Rows from block 5, named by matrix and row number. Rows with one number belong to one channel. Each number is 128 + 32 x the weight over its row's rms, rounded and kept within 0 to 255. All counts start at 0. Numbers have three digits each.
# filt: filter width-3 conv (model.blocks.5.filt.weight, 256x256x3), inputs 26-51, a 3 kernel for each
# gate: gate width-3 conv (model.blocks.5.gate.weight, 256x256x3), inputs 26-51, a 3 kernel for each
# out: residual pointwise conv (model.blocks.5.out.weight, 256x256x1, transposed), outputs 86-171
filt.38:100105124090085109161168167170151148137152146097101088044066070114116111093113108182150153143085114148135127077063075115134130168171199117130129070072135131124134114099094159129117115115123114110091140143144120139137121123112104109121
filt.39:156140147158147155109167111147100142137099149159165175125115148149148204094113115158176158124142109127161049152093098092093135102121082152142160096162123121171162112141164135099204115097185162137122143172146144165122096111065169122114
filt.40:118114132120109106146137183123158113086038112143153120149117139171117143124124145105102118142132120045103082130100165125109105089111027099175129069067042098109100174156177171195216112104126100091122106127122158118137171189163175119124
filt.41:070137138146084148142168141139108138095152087144107107089150123151111109092111098125105108101170155101122117084171167143149095114168169145164148154198167043034104087112121127084157113107136085122129100135148102193111105089144115135135
filt.42:108097117109132156157122144077115084121127126095094077077119143074069094136159163149151110164176142168171120143138106136139113059136160122101098088136134058094101102120108147171154121126120108126113142141143139150176103113134161140144
filt.43:074101088152163161112085094132140090104107115121115122186190175101123115122108111133138097146124116131152153168134150142177154152158177114057098133149133091122195079055055117156187066077059126139164138142127143135113087108155161151085
filt.44:122161181187146131148137156165215184146151184100078137076087107199157133119142123132148150173113148204173147092083135129131083117110100110087104136099097102106085111117140110113091126179176162140131129148134117067098128109118145136128
filt.45:128157221091134131147123097176169180153145149097122127116144114192125087159125128159183099121146140091098134154147124087155170067115167157156125150175161150122178109087073147155178183135130138171150159159142151110170106110128150154125
filt.46:098108076111143096086126093097080163100086178137103106072100178148143147134169133100129143127112142135124104115108111147090208091121142104081117142129116217123155155110145153096045131094108155166139142133154130165130164190088100156152
filt.47:200068098092102129097153010140083172151104132150180159175198149087069134146157131101095128086121136032130106111088107223144114137157137132177121088124137135169098140154065082078133149121167101171096159207186167112118132121095147099136
filt.48:118089113140087113154163109099109137108126077160137148057090121062108087168159159121073089094080107102066086138123116090128126100032124124111169126093147214167186092118078136119141131139147080089128104108083167101096184120178104104120
filt.49:136085182129122149123081167132149059114105115157143089146160156155116099156135128119137124113125153149177072146128115120205182151105185122116094100107163160129109086122108132094091134139175108137123148198201186113155130087110084103181
filt.50:187175188134126087118068103101116124119093102106088104078122102045081078111126131167159141123112111103103156184150161140137113161196186127121112117117119110114138190163132155160154113102097072086078067082103078086111166164170136132149
filt.51:161164146144161111111132123093166085153126127110123114136126166146131116098135158136139128120160109078100112145068119114102145183172158118143117155129115181168192131162156127155145125125144196170161066064072139069070108180221169132093
filt.52:150150125122096158141132168087094142107122157159154192118121131221149095146135110137126067139148154112114100132110102108144125082097138070106106077090096088070103138127121148110091088131129100116105125136159148111157096100133191154143
filt.53:154149100093167175130116089115123121112096134141157103161137116155117114079096086108134112164137060080168161104129096142138158074105100069124135145107076087116053143091056153153126126107066128161158125162169122113133122176108160159109
filt.54:149139139124096144166198193138098132112156103154186183105092076122130156147174193197160203112122120154100118096129127120075051142158121066098091141132132171126135124100114155127138158166147139108132198173192114182142129166146128179142
filt.55:184159121097152154137102092085109154083108098101119078127133128104114082151114108151156147111160175172167199160138117096114139131151156089086093130138133152167178123160168104155120066114110118124124135138140168145148116121114150136113
filt.56:149155169157173133137125154158153160163142130088123130146163167123106083134142117080090114140134117175157148162135149144133131095058046138146088136162130136142159120103072133119085153177171146113125117142132185185225123125129126133145
filt.57:114112088158188124090116122202162192171163139156173163154138189104121120117126139105160139069141084116151118095075105169081052146134110127142087197191225096088153180144167097148161132139140133125140160170164098139164084132132159147089
filt.58:137098083110147080118144160076097114170160143121151177149156094141144085076095093119115110072140137188143167132120140185117093156135129111184175159123100226182137080080105146188097106111097075078098112088057122109144111061060090108114
filt.59:103087089101134124152159172149136153135154125118144140098142125061120135118111122155120160117128177140108136139097105172170151170194088083155133153129158163181149106127081141120164146124147129164139025047072105083047115135105158123169
filt.60:141119153165205169143136145116139087139088138112110071143106088096049028163162146131139116096091056067065092112106129111148155209174142099126143144127175163149174108102120139139124114106100116123114075111116165133178166150133129134133
filt.61:164110116198101133088134130118162177110087176179120121134167150114134106134151146160115164135127145085133130144121174082169109131112056175148078106134073107123142161138101200101090225169180159137131124129149131104125168185135129089131
filt.62:142067108152109085079185182115122114146089151157157118152187140081093147184140140128163148103151077109131147092089068106127057125136070109155136116090192094207180146125167106116152098102127104143183078121128113098144087109062163131132
filt.63:140093170129068117128176149160151134111113182158132156109159095127108117135141113179115132125088138124069077106125115191078131148138155138097121044097126108120111126129126106132065105116125189131099176151143107106119117139184114124190
filt.64:170153122122129156131140101117122177134139186150145107143149076139125157132107097145190173129184210135175125082109069172189168106141142178157110150164155077079072147137180127098163161129140141131171068120138128144194093120137157113117
filt.65:155144105150141152151143176202110168154117135157168117127136137156136102162133091125126151169086094105105147103141141110139134091110149114149152185159184136070150141091121096103137191127120157109146155103083210204135144117079135161168
filt.66:087089117135156149128112119133151113137119109180196182148150182134121138061069073141138130151166134058065046145110110162161162138137159165126117126160163125100077182172166122141104092102102165147139145172168103106118126113093171179186
filt.67:138123090087148121039173142100182133125127123116106141127128087169116100114106129144133182137120126157103084093079082105074058142137102115098105149107083123079106142119076105065117130162106104143133087164105113085102144153108125072102
filt.68:121110142134152139199174140144116103130109163140087057118092125155122148144128111154135135150117161099091094095113137093131157117093147078062049091095130096101086065065050140167198118108096141138133086115141112104106118121149086100130
filt.69:176165134133105113121139121184134100110134071122114131164136073102047071132128133165152161105117112132130126128140128115086146093180223066104188078092145143161144124134141062098157139115080118116098162150113124158101073150193131148189
filt.70:115116133165117114140197140136101209128123098131102131140157165142099106115119100147127127148102175109123089172185133131126150158158102112075088098101109155182129138125120103121156111142155198209155128170132111163131156111077156094090
filt.71:162105044112120135115112100103123153074107037090099154125121155131073120144145124166171175147146078159157124176154108103106116083137163035130127114123174089135125112172143143139183064035100104099090172131164176126086136133076098108094
filt.72:090148182070121200157138098174090186136160162096126136157154178173113081146150121125075125178124117136131136116115159038111120089199163066092145181152118129135108175105126172090104130086113105106180138137122165159098066137123124138181
filt.73:072121135088131100105053106106130132142136126133127115153161173100097115126125127073088070109136139114119169094101099117083093132121164129088088118174190110088112117115126111129122163152121091068079103109098154097137157128095141169095
filt.74:100157033092146203124153174139151165134141078121139162117103110139115120115124160134106137204172120111058144108088146105155140132140163171129139106108074103128144138089137099158149099146106114139141139081158134109145128145145127148117
filt.75:179165122061123185106123114101091115117127106150170176151182141103122126149146169121142145081098095087071105171138162248155172148105044098136127157188158134115139128126133114103147171158131119106163095112113072146143166178177147140146
filt.76:103098203180087103108133070154165083091085098122124203159152138162158103168147154083122116132109113109167112093082098153145170113111171102059083088120102174131170152121142155123087098106105125139134132140155115155140147112120153152135
filt.77:135139150155140185086105098087169120145177165109110090182137123115105137114089110132162171112087106084114117134161187130124099196152110134145156148191188115187159092096085104088083139116111147145151129145138092146131164128138082120139
filt.78:136115186177124160091143136212114133164137171120137132103085134076073110081098111100061127143087111142129088144166149100137114119168189159163169117099093113148106164123101128129105148116132139185134073078096067161129090163148072114115
filt.79:140169177137118156150121105128129120152127151164155147119140161130143106181168157120112102139140128143125145178211214072118134193143158119112112164140180161161147122148149135143150131158160142148128130116150110110087200161159116139101
filt.80:132136196132088170197169121081163075173144099095118119141136153175112106110132149146146098115156078118141117136085094122145164086158223014121186119151179162114088151135122142190102151144111162149124123143158145107124125153174123076114
filt.81:129167050146113077077125112090086158106130133088107130091075120063102137115105053084102076109102132127119127086150134145089107140171191075130070201200136131110143152118118101115072090096105082092108134143151099131094103147143065078068
filt.82:172113110085118140152112110113188122103110108120117148087128145147147119112125122088106134155111166130134132106121114140140174159101108100125150110087157083110149109133131206138134119143169155130146136123130157132144113083069166093114
filt.83:192199135161083116098132106180154150108150137108100053119154116114104157124160120157110103135107096132112091116137096151178119095121148157076131103113085097130146093133172148161126119098107084150126142161156107154126108104104109101101
filt.84:090095108097138141148167148125166121176117070130144148127129136205133105096080084058101108119142140138165103109143148155120105145126182108077098052074078128147144160136108088098089136113094069093111093094125140096104116115115152082087
filt.85:117128067138210138114122137125100100172183118132157082131149115161152106108160176116109080088163192128140124137124117098106110052073107079096133156153172153108162158104100139097111174173158086118089144138160094128115136163132141175071
filt.86:163132131126099136140155137136127132126110100104095119091168116195144146124111111124102096118130107143175144085117065104126138129113193117132179124123136129098148185170131217131163156151172099120103188184168113114121134141206163105123
filt.87:100115185160109126149134116156116114123110090093107117114147159123121133100113114154159158121107083086081086156188194101112111145085121138092109173186119138118101125110117106101095178173160071040030148129107116140158125105113170166186
filt.88:149195155064075113097163170111151163082120140154169147124093087126151159089097115127109117153181207150133146139126114182143175166147137118105101138147157127127156114104127149178163105081063150150150128084085062075089068099124093134084
filt.89:152101101198200179120176124108121178181121109110146154148142109148174170142136134099101154120126181152087104111105106139114109181138080121100093135131153099101104154168135064123204144118125107088137098068110115138092052106054130101140
filt.90:122164114108117160149118180105130083155146103131124143127087076156111093088101095115125125165159189099099143118101098158181209098142122122102127117150059098141149127111135141222200207197192158138136066060071137116141145148165062085088
gate.38:145146121059063060131135123128127150141156167096097098160134133097093134122123122123123120148131144162173156144145135135153177111109125129143156116127139104110103142146127106120144126145157157158164129134143071101082072104102142158147
gate.39:111131165089132115146096085113127112131124138132170152088112108117158189148144122070132128152118094102099059170176128193155105121153087171128119095107092163178194120098100109051125180183199132095170134125110120146146142142130178139101
gate.40:130171135081102114089124142151105124070129098106100083114113093135141138094122104137146153111102099172109172093127123087079076150104127154134167110097074124102101160128143145168132167176151083111114093089104131173138148151168097157133
gate.41:141144188166129145072133154122075121150144112031072097113115123163133111077112119106117146142187142119142149100117133160110077101134137151139146181148133109106156135082079123081101116104092111066114087091144061103124162161167121142191
gate.42:110100107093115128122155163108133128086135140102128114112140162205216244146147138096101110129151151178160171124106090090103107071085100082077114118132127149134137173150149122107090168171172129109128096102115154168151121125134154150127
gate.43:094101125120060074050118114095083084112104112149163156115080106196144127110127134132112114106091122116104100135142141122111115109115143089084094121096117155093057088087090098159171105094077099125136151160150196186196148147145125104106
gate.44:195196188163122174122102056144132096164138116105087053085055085171186158116121124088071054137118143135137149135117107148137109187168182151125138118121155083101081149158147143177114157142138121104121187171164137154136115135132112150157
gate.45:172131146142104161140144099106064066114120121174152123150115146072152159132133100137134157123128112157174174105130162092124084225119071142145059105127143148113108120130108167119102147136148128137133166150182172178134170147092091116117
gate.46:148152122128148096096082123184093135076101162129135097079096124140155100130159133088148120167150165107152132110171087101126081116123196193108107144114141112106097106119109141068136121082107120143131113109098077135087135134143107150129
gate.47:167169103151171062158140134177108086151077129141134213098117087130103135092146151081078094154162100170160100148108125053090138130114087129137120082133145142082148076108197116207134183174136189120114146086118161122152187153179115099170
gate.48:118117140160099131108089092153124135129168189136108127173136109170163198143150147127153133169074105144167161105140145094134124183192145118152134135109124100103091092116117152098109115106099129132117136138177112140112114141082115119105
gate.49:138171161112109083133112105146106104103086090165123120111120110114134085164200159085122150115125117100074063072090109107168115232133096090043098128146099141174205149174178123155120157130147091124100150093079124147086124140126096074109
gate.50:155153141059101129092095096130152091124118103130128129151123138150132162127112107053057039158212164107135132158130160160173167158135102122087090130128118173144102146174159168146096153142115139118147157141144136100081149156143159154162
gate.51:152194146092147101156128141103107096182160143144092111136161135151133096079093078127166158142097122097120099113138158160125149116142132103114132119160151138093129110117153086104088132135126059058102163148136161143122119094146197182165
gate.52:138128104105097125117155161105083101135088055110143162102109091124159137090096117073058107121122202139116124140137118113114108122128167130143163094116141105121082162184156108093127098113126116116112099110124106089111125142163114109108
gate.53:106146126098129165090101123088089087107149114125114131109121157106091071128100124179151136132135112164109102146091109195127111075102146163130153098091137186125106129116132113157151179169167077100074165142138175179193153099145115127124
gate.54:187200179142140143137119152157093129202177148126119120168214172129154181122130141072071107134121118098099125152152159141127130119139123171114126167167114075088120109121136197151191132117102124115100115097076127145105153155150128144077
gate.55:119103117099065120135123191136193134110153146132155157148154177172111110147143145111138161152126107105127121119137132154176119178150154124111124082091080039040080089112138050087100117136111047066067095124095145145147139117128113100138
gate.56:169165193153149136160158133105117130179180162110118108174161124167140139157144134142124134127121147159149133138152157169125142159154159134131123082081075031054056159156152127136164187171176154164177191184173132152145078080089119102108
gate.57:153158117150171148107132157190129151136145117160133156132134142097112115203168164145166124097106125120159135076089084139088118194156143153167154094096098144171155179176191131128158119136110171127130116128119156188161118149161155154134
gate.58:060075095121161117178150196168139118105103116125111126158146153113195170122109095108142133111116114100110138080110107163125099132133075139157133139130152114121142078139110119114080091110167144144143134138170131146119129118086088119110
gate.59:126134157157185138093077080056194110126070092105137153141104085110146152143154168092156112091152075118170126152150152141116110191160159184107095090151102104170112107135136105134099133137125068130095151129114192208178131122060158175144
gate.60:138155136101138121118113119122108129165143147155157125149144152118140153138141141142138148088123101112113135113097105087072079123161165144146135085112132182144104059042072090161136161146129109128141157115127186164180111106085140145160
gate.61:124220153085167134159094100177105133171196179111106164186171138119154143104097111167151122154146080187147172162134083193160150132157167085105182113177146149084045093097117107160134098104096151099143121101095096121175100074154153165168
gate.62:095046058156128216113097136099129140090150162055068085168125151164149165152115120140148132091111103162118178093139137206133086116090098178145163100091103163157095145146173145131083161162135162101092160152138120117181136167209122146097
gate.63:173111097134135143087121153214175100162147153127152085113080081161107176123156119118131116170116106126174128090136162118164110139149182093117122137145145166133125146144117077212145176113131115114135198161128140137161119169170142094113
gate.64:056102061184132156118124108161106068114150098120162157115105156109109095160173174105101098112159110147123161157200168128039090132118172076125139154122120132145116180139116150153138074091050109094091168117128189159176134123130102107047
gate.65:080104178182140167101037119106146100109165179159108121190169147112142146137080103138095106141110043122103136140117115082093113189173124172161057046058051135144115098113070099101112087144100119131157127096123058054110080104119097072107
gate.66:135123108129118125138133142177171170126177176115117096107104102163162174137114109109123128133120106120121127081094084135153150134134115099083077126119094111146150128145146175172179120133125071069090128126132121131141139143132127149119
gate.67:113149112111133099121136123108170133079090126159107175136120112071163160127130116142160138094066087148159106080118088129170175130115106166120137154095062107143124099127091167170140087090123133112098128123068110118124115141182086112149
gate.68:129141147088111130114141155089104108173152154110148138131119100115110142148131123086079110115142123104091093109134136128136121138134148118141122133143157097093065106099135173165133170186175139120122074094133158175178122141124145144140
gate.69:111064159114162128085149086152125120080057155172128126156159133106076030148157119118156105144140094120160103155121064098151121104152168096130133123164146119095134163152108131122171115086145125178104127142161086071128141133130121082144
gate.70:116092159173070075140100166021167132085098132126087081161182180120104106162133126125142117153186165104118107167145106159145126118125159209151207119115125176165162102150146100104110097099121162122131190192200213150167142075027157091097
gate.71:093142156142138065127145144105078128110128098192137158074120101139105174140137099124130155135116191145152133082129179064105072114157119117109120155163183159152121125152158154075140125106155124121135150161157096160087115132122154158118
gate.72:189089056114161159102093197013163148082105139187126143130121117091156137162165137135122174052107144119087154138094146167079111132119139167102062105113146152111167125156105123104078114120098152062092134135117094101081161111086119093093
gate.73:198170169097133143039053054132130099113101107086070087069070061125125104124126127129137149130115137117104115171159166165164169130086106103090097163175159089127132093089081169145158180156172185174200120136124081071090157155158204191189
gate.74:142100132108160116155090085151125085107093192152098100129084133133127114135138111065106107113128187131187101112118095140139131091098121092107090099095106109133027160211187131116155107108127112124144089165176145094082110122084107064141
gate.75:112182151123048143096154200117141147113105124131160134101131115129131143148142117149114139113139194136119084119088091078166071097161156043087119137122162202172125149133147117100130138124134118102093134123160111105069109102084146184154
gate.76:136111176150118118129157204127123129100123056136181148156134151153161158094092103134052090111103090121116140156140159088113077114028145142093116198201136162140121149131093190151199156141133089130122079132112127113144118101056120131168
gate.77:163187163132165175113100110142157111130134110161173174133148152078087114205174179105114122137115094150153168085128139108088077097147137126152132072091116139136093145116143106111123167131156093112126136101115106157158101088126156168129
gate.78:129149193091152095157138143116158080100096088158203145166134136181128110152148169143205167112180098127115084124179179093139153133086106104107060157149092097074147164132124047125123124141149151110101129137093122094126109115124151178132
gate.79:161184204139140156136144143147129135138175179101132125148144135125123079154144138109087065159150146149152106082097079149127155146148151161138130077101118132122119112097092173171187130116121159152152099116106145126068111108112113116116
gate.80:113152140049116099111042124078139161099128121087142139091137116063101104175146174101103124157149110155127144116128162143125156146111094185105046176137167171101109088089171128112161097121107128094148119179151173137109120074088123118120
gate.81:118116121092107116111109102126127062100108150145121103162159170161213163152141146111146119146158161153148194164143178161178170197161169191133155154105140086092080118115128108064108187169179120123129179117138197160174150138166116156134
gate.82:088114027133179150077159153139108116145146130146095105097054079107104159109138156101124068131215180112171132092109164131150147152206123147135136111124119172098087120097113066108132124147126116121138173188162107087102147144103137158147
gate.83:192130152179162133124143158082112080169155152105119139122092126145154116121116119080079072057076133102118143118127177109063101152101127112104120110098107181145116122100113196168155130132121122073099119099102214191177100131123100129146
gate.84:139138129153134157092088116133126154094137123137157165145155173186166151132131088120148155109088120102087079119140132107132124110122179122081093151128154127093080137145144169153186129139130126111100096136147153177168150144170123118142
gate.85:149136089134157142146161182093110136159094131130121124132113040181215126132174156152107137161121120156076185101120118107069058151086121132162188103078129146113109129157128092138114169175147107119122110135135140119142123096156075124137
gate.86:133096101121141099105162164173156128150114171117104146159179152159170182116120109158135131124142158119169121124081115141100107124149124070075118085118100131109139194182171161136159173161158161106142130122119113096098108106108143114146
gate.87:134090065125060102064080113097114105146116113113106156189134120153205194084120114069065077091077085097111071145155161138105113139101096166106149176150144163151125091089090132115112097099092085129140155126076183208201148141150187156136
gate.88:105155117148126121163155181133129158185149146133110114089090070139143145123112132107111111127134143200199173135108046111097098076100135093125167170151181189171118175172169185188204096129130124111118114091108145125128129136168178157134
gate.89:080108188042084057109110137084149142131114102142138119042085121154172152167145128087133097103126127148121156132122116129061145171139103170163118181140136084078082170132120118102134124149140143136120120061075196170117196133106146108103
gate.90:113109165132113113149145163109139124098103113092071117149135124140145137092092097076077090074092072122091137167129158229196193161179132113128124114130131151165167170177164128160145173141149099098124133095072056068083144153178134128154
out.38:175178135123131205190131136113132098117129151117113143134199161134108025181113137106159097106160129090132144139134132101120125187131131173135130132144143125108146149119107140101114126140184179180175074120160154083160074152185107124103138136124127146104102110
out.39:137143093152137110104175097183093113159169121140112119162094169154154189079174101162130146146108117109125193167104065130185102090160116157120112108092146109095149141115137101129178122136125058200161128152061168125119098122114127153129151134096145107112129156
out.40:101082122156137124105124124155163127162118138078181151151072120076103183091118131153129084151111053156128204160102175161135167196096146084206126127152134124135095134089152182159161120165134120144190198136125146144139115189151130140125075172082098111142168128
out.41:082096083135111182146183127174161138140192107155163152156086129129113099107156192157148177124102110153103132106104094090194103123162136136117115122143102129096112121097145110148127072164106150085182123118189084146115148123132109105120171161192142125117139144
out.42:055117149155112094161124132143076075138055145176167158182077129124141154111108133153090097114140124155140139126133186098153130121154146120137105157130108116191136118152121036096085118114078126082187120102135137184077067164106150072108111101122161079086107063
out.43:086103163085122147183159152143130137107146128155134139174112076144090080195141095128114114121143144118106084155121182153132151098163081069161132133143109117087166086106141170186175128144155077128136124093125124137179255137077103096133141160145146144150167170
out.44:126131081141167126128104114187201129115129096076171127098136154107084170164087098121154160191132151169113094176106188130123167122171134175138187159097184141179149123111145078146115149150128113172099129103125114083126128205178111125138199072123166082098133181
out.45:057093079175121150145150093137070103150087090187137153106100099153116078100096093127132131105108176144092099112126144075110115100152134157056126187120119148078134095126163113153091123161194148134117186093044179110143054116131118155185157116143090144123113114
out.46:195099149156098124148126148137069136147116131087209150119160166135087098143140130158146119139047138186152176147068111195088136113125079138104151150075061103110158117092156118164172096136158128103094109159108112161154145069113084088124192157162157077134124170
out.47:146157165098074125081153143106124117174182185129128119128077207178112138132123095179168128133146177171165137149131151117122167133141162111131070100142068168162181111137189073142087127106082098165156136142092119129158091188169089141114080120134080103135152119
out.48:133188188139121219108114089187093091082123093094125144121114113175147114116097138142159160189141105135126047134212103172165087101105091148130063169104140109146139159167196087184194069082158126131081171130148120108069115146117155160118146137106090150172185160
out.49:091128125146122087080116069154154126130087144118192146119105074132140193216134124128110168134167128107147129082099133114153153084140106160088135139104134172146137094109083132131098151096150148088143162118125127150134120140116095093132130148199139178078111126
out.50:153133076139169135123112143117163113124120081110162111152103093114164107107104157078168147185144137121149110124154218118191076114173137155219167092136123144142175131173135178144058134149075144081096133132182079166098176158159133140120126076113165120155138119
out.51:144134149175144128107098152141108113135095130114127098165111089119124202178213079120148160150146122159150157092066102139143106107105147087113154059072136148095169124170192086083065156075141131143107106122107166103082056126116061141159192139160129104039138103
out.52:124155108136125110103096089105159100124140123124130084157105172120169107151113138104118121099136140131039116069180088118115071103133131129084109167078165135105107161170073143128122130164088072124131104100122093194072091142099127154139197146096096164121081116
out.53:126172093075120052155115084186131061140187091118147128128084134167104115130137170164097093139108169140107153192189099101165111143114120127126091210145106070182132167110079134137079113149113072155168091121134115057161135173135136095113168122130122149152073072
out.54:143146138133137128169151123173150118112106149134098115144167168085125155120168174130119099106107166100193101133167116159115169167138168157090182183198140126086079087161133127123141119118134155185217120106179133146118123128167102146158139079121159147083097141
out.55:130107152086154201133126092127137137172101124123164100080150100076141206194158105133199149193132138112110122118083102155096150104136104112139188092119094100144148160137054183198152133158149117144161102158131086193129173077153144139102131152113114121182141140
out.56:154111142154105072148147106142151149141096120102205151158142124103125121105117068123059217126090142106182142134092120144112127167099160120116174179110135170121122132116127122140179163140093108148136068085115109150104163145152092117112153148108134054145151179
out.57:146068168121144167129119108173109116122139096131126143145135158181157155107136109139121115093090122062138142116172092079118167121169172099115106193106139129111091153146143215113169106111125159120165127095166185177112105083136156136093081132148120097066061137
out.58:126178162120087165086068159105149116098086169170127165175185191113101134179121139095095108097139161171174148114143147114177179161096104117122112134068123066148168141111114148163118162163088132058116157126178165081098124156150117094084156169058095146097133152
out.59:137123171205149163129173115095110158121105116163132100116126154157169127099171059140191130082162147100132147118070124143093138157148229117139098055169105155131096132170115124144130115165113158113102096167112114175082133146110102126104129061176095113129152112
out.60:148185115126068033076182121098085178107128126147142157146156071085131166099155151111083115128072155190193136168162111094150166121127078106142115156161122096158138155100171104129124164148109229107188114126169156105140191177149084119077081104155109090093097106
out.61:091078184113105105084090111099094089103140100170067094049071166077130097144098183116156113095147101161174167140169133110102092125150137143167131112113114148086162128177120111143143121144127146152133144076138137163136122174139136160107119178178052154115191089
out.62:192098145096185093106097154130109034141128118172172116099104105152139112101153091158121113149114167133203130080088098183108103122166098144120131149167123135105098160119082103132100069156127150182122090104131078126123113066156176152127151150132108165084087139
out.63:136107123134092128146105148147097069143104149083096149147093144093146132134118094151148066071113148155172144172128176142167119168134134127148133125104149155166120139143096127125075155154049147136066127065124166171093111148148125146150161141127098145103169080
out.64:082108153098133105168058125146100145123114138212129136097131119085115135126106144089144095113162153175114143127141120146166133099149139178146117154171118078147148177195092075119149150097082085142128044082159084092081118167096132178170162126142148121135134146
out.65:086130128106128109143141183138090097116111120083141109180127129161107192166148174146088111168106167094145159144177109110152130083109069107122111114134098102117140146160138127044115081133119103195193136111161100129124152095146161100138064098114107111103138113
out.66:159154116114170097161116140164144158122150129118143092138135084077158086124103158200082166132111117138151151185157032128087117102080099090143098183102134177176185129138082091165122168095076121180201079127095147118101154130124120112188153098123101146216148149
out.67:088116151146056122138187126120036091065130085064127130165096151173141159153160087174142099097215140121100109127114143147078137056125130146088156132158109157145146158127148104134145078129137137111081156098134120106170137158092134132085154085104122163127154081
out.68:121089108152137076103117155099056169103115107099140143124103130184134128089133138149215187146164120110120118128117085147136120143178104165182117105145124152069199088162102152159142147145134091093210173139146166182054147158162180136086090071151133072111139137
out.69:120101029154141161196153142083143136102182139163095080185122135156144152090161164133151067168153147115126122158060172113115124173114214079116156091108109145144102113119113144172149078127117123174155129118108092149113057113082157109124076084092084139077119119
out.70:106116114165039087140128155148127138137121166152151192161149128144116132166138140145135138127118103121164157125154111110154171162093165130159138096177112129166104161154145150071139136141167135135132139117167082133133094084164151141068166123091102115114123129
out.71:092076152155154121128070097124192150165112109090111154171147113064131126120159130098180101109052186148152161054065112126116095168103130140135151111085097111125108155160082116156135127110072127106095124167166150110128086142135128124145148127113209147132127123
out.72:180125159159145158137097097142113103101131117103060079146110164117061118129097175107158045114139103190134105126116109150154067200111090133115108135128168139113167107114120163164173135111086089102121169156091126115151147157129127065146101125114093124122149168
out.73:097118173130123120102131108132137159093089172110144107113185153139125178120134087136105165146136152097171139122086057106083114107143105164120205113105133147097154123112164081125109123147105163126205146118125138165089083070132059139160146121167089129169143146
out.74:141136156086121118133093113123148136135163151127160119119146127108104102104123183137089100119155134157102131146175126121118145155155111102170102149179166129140075178184128101087138159090141116177175181163136116115155103122086187157120122065123114117180111139
out.75:103136109097149130148147156126147136149130201121155155138120108203115149124180121119114117117173134125147092128098131124133160143127222168103172095144144139178149116174112123178129144130103159171133089100108135110088124083078100098086116072117111100197090082
out.76:131128116108102202140168151131115110161179117153190090144129099117105098129133174172180095071141195172153118166110150157099199183139096115134152118071127118126110178073117101175111154128099162081146192105158135121105134209129072155089112126150172143152156116
out.77:069136129136079129113151175065071071106114084119100185159144160135120146223202161166139123115084122145182112151165146138152095149104152126077163121184184125136112136098118151146094101160201147111138118173142136171134141176125148147165154135169139137137197147
out.78:088135120171151116113140138107149153069194129157147125033151117182162103117128137120119137141154157119186154131110130086099111152151127201143177070138125124077116138136135116137098064156138107158094072139114092204115126093112145123118159062191198101122141105
out.79:135130059131100166057165122142087133072145114148129157143072060110107127123118078156166157132146072158127129123115173149084139108093096159154135098110106101126073148138117100168080097118152144101130159149093103110085111085074146125112076085116110131088170176
out.80:142205155110166174168108127099157107089174094082023150133159127154169164144118113109125101134137110173119145153090140132128052151100120068106155101136151087089184127172091093118132093142130179141138123143074081171175134132077171116140122142140081141118115108
out.81:093110107100161116120151132120125138122141133117086108108096157114143135131093165069099098098143126155123140114146137105069184076126082045118116120135046126147143090129137152130138054061108132111136156114104180085161156160036142109125138179089177117122175104
out.82:153098128142095166092074150088187111134106105124158107127090132128117122144106111079086140135081200124098041140147143138123092163097108145100068126081123140080114108146144085087120134117110191194144095091167115082122091217163163090147169188072059139107112148
out.83:119116138126131153131065118180137157135131080080148104076083123133155105103149092086175156113216204153063145171150121063100132116165131110121148179116097108109170070152173088138147146149105170155165124154115093179158139084169120132109113056152156074076142150
out.84:111186097135117122114080111134064120096124129123125077149151084078128155153175151118095173107142156145077086113129188166119153121176142112068108059140111092101149141100103082075163161074073127036097126119135073109108103151131110109150084121102113134079125159
out.85:115152163090104110080109080151097098152071135051099092106130164164120124136121092099102068158104051137134123154122111087146093125139104073134116097185048177148104109145090116100143177076123133123157162160037105124151114107097130114148131087126149121128132086
out.86:132132073105165090127124156168171169082133107092169123123129103149138093141099102118153104144080109163146149174112085119129137120127054114134152140114107129159096114146136165103125057130191089147130127150152140086144138168128186110104106069165102181137087149
out.87:126157131090154126108066147097111170153093143155083156162075102175092154110114116063147102131103109165111135125108152091177129193108104119122146111086206091130176113124170079077128187162108156152155108115100074083118171124105102118185107133136115178141122106
out.88:115149096125125129119113083102172131183108132124118153125140112116148141134155152112080135091135150117069198126079163102121136134168102083164132086075049162121123135101137090122120129121135107142183165170158215130090116071114081152065148164106126120104129106
out.89:165061066142123111123176093096161129182145131105071175130110150032111149082143133113135104134125125119072118117130163145176100126084154138128135105111100101116135116135102193105170130168096140135124119200084144109118110098183134180155090119072124081136199155
out.90:118158142069116154127108096095087097083084151099144145121149138140142091112184113090164173141156086084185124165142102125095121167114103146161181124085074144132126121107151170169105082126091155163140139104109144076108119123109141137098123129141138110137100154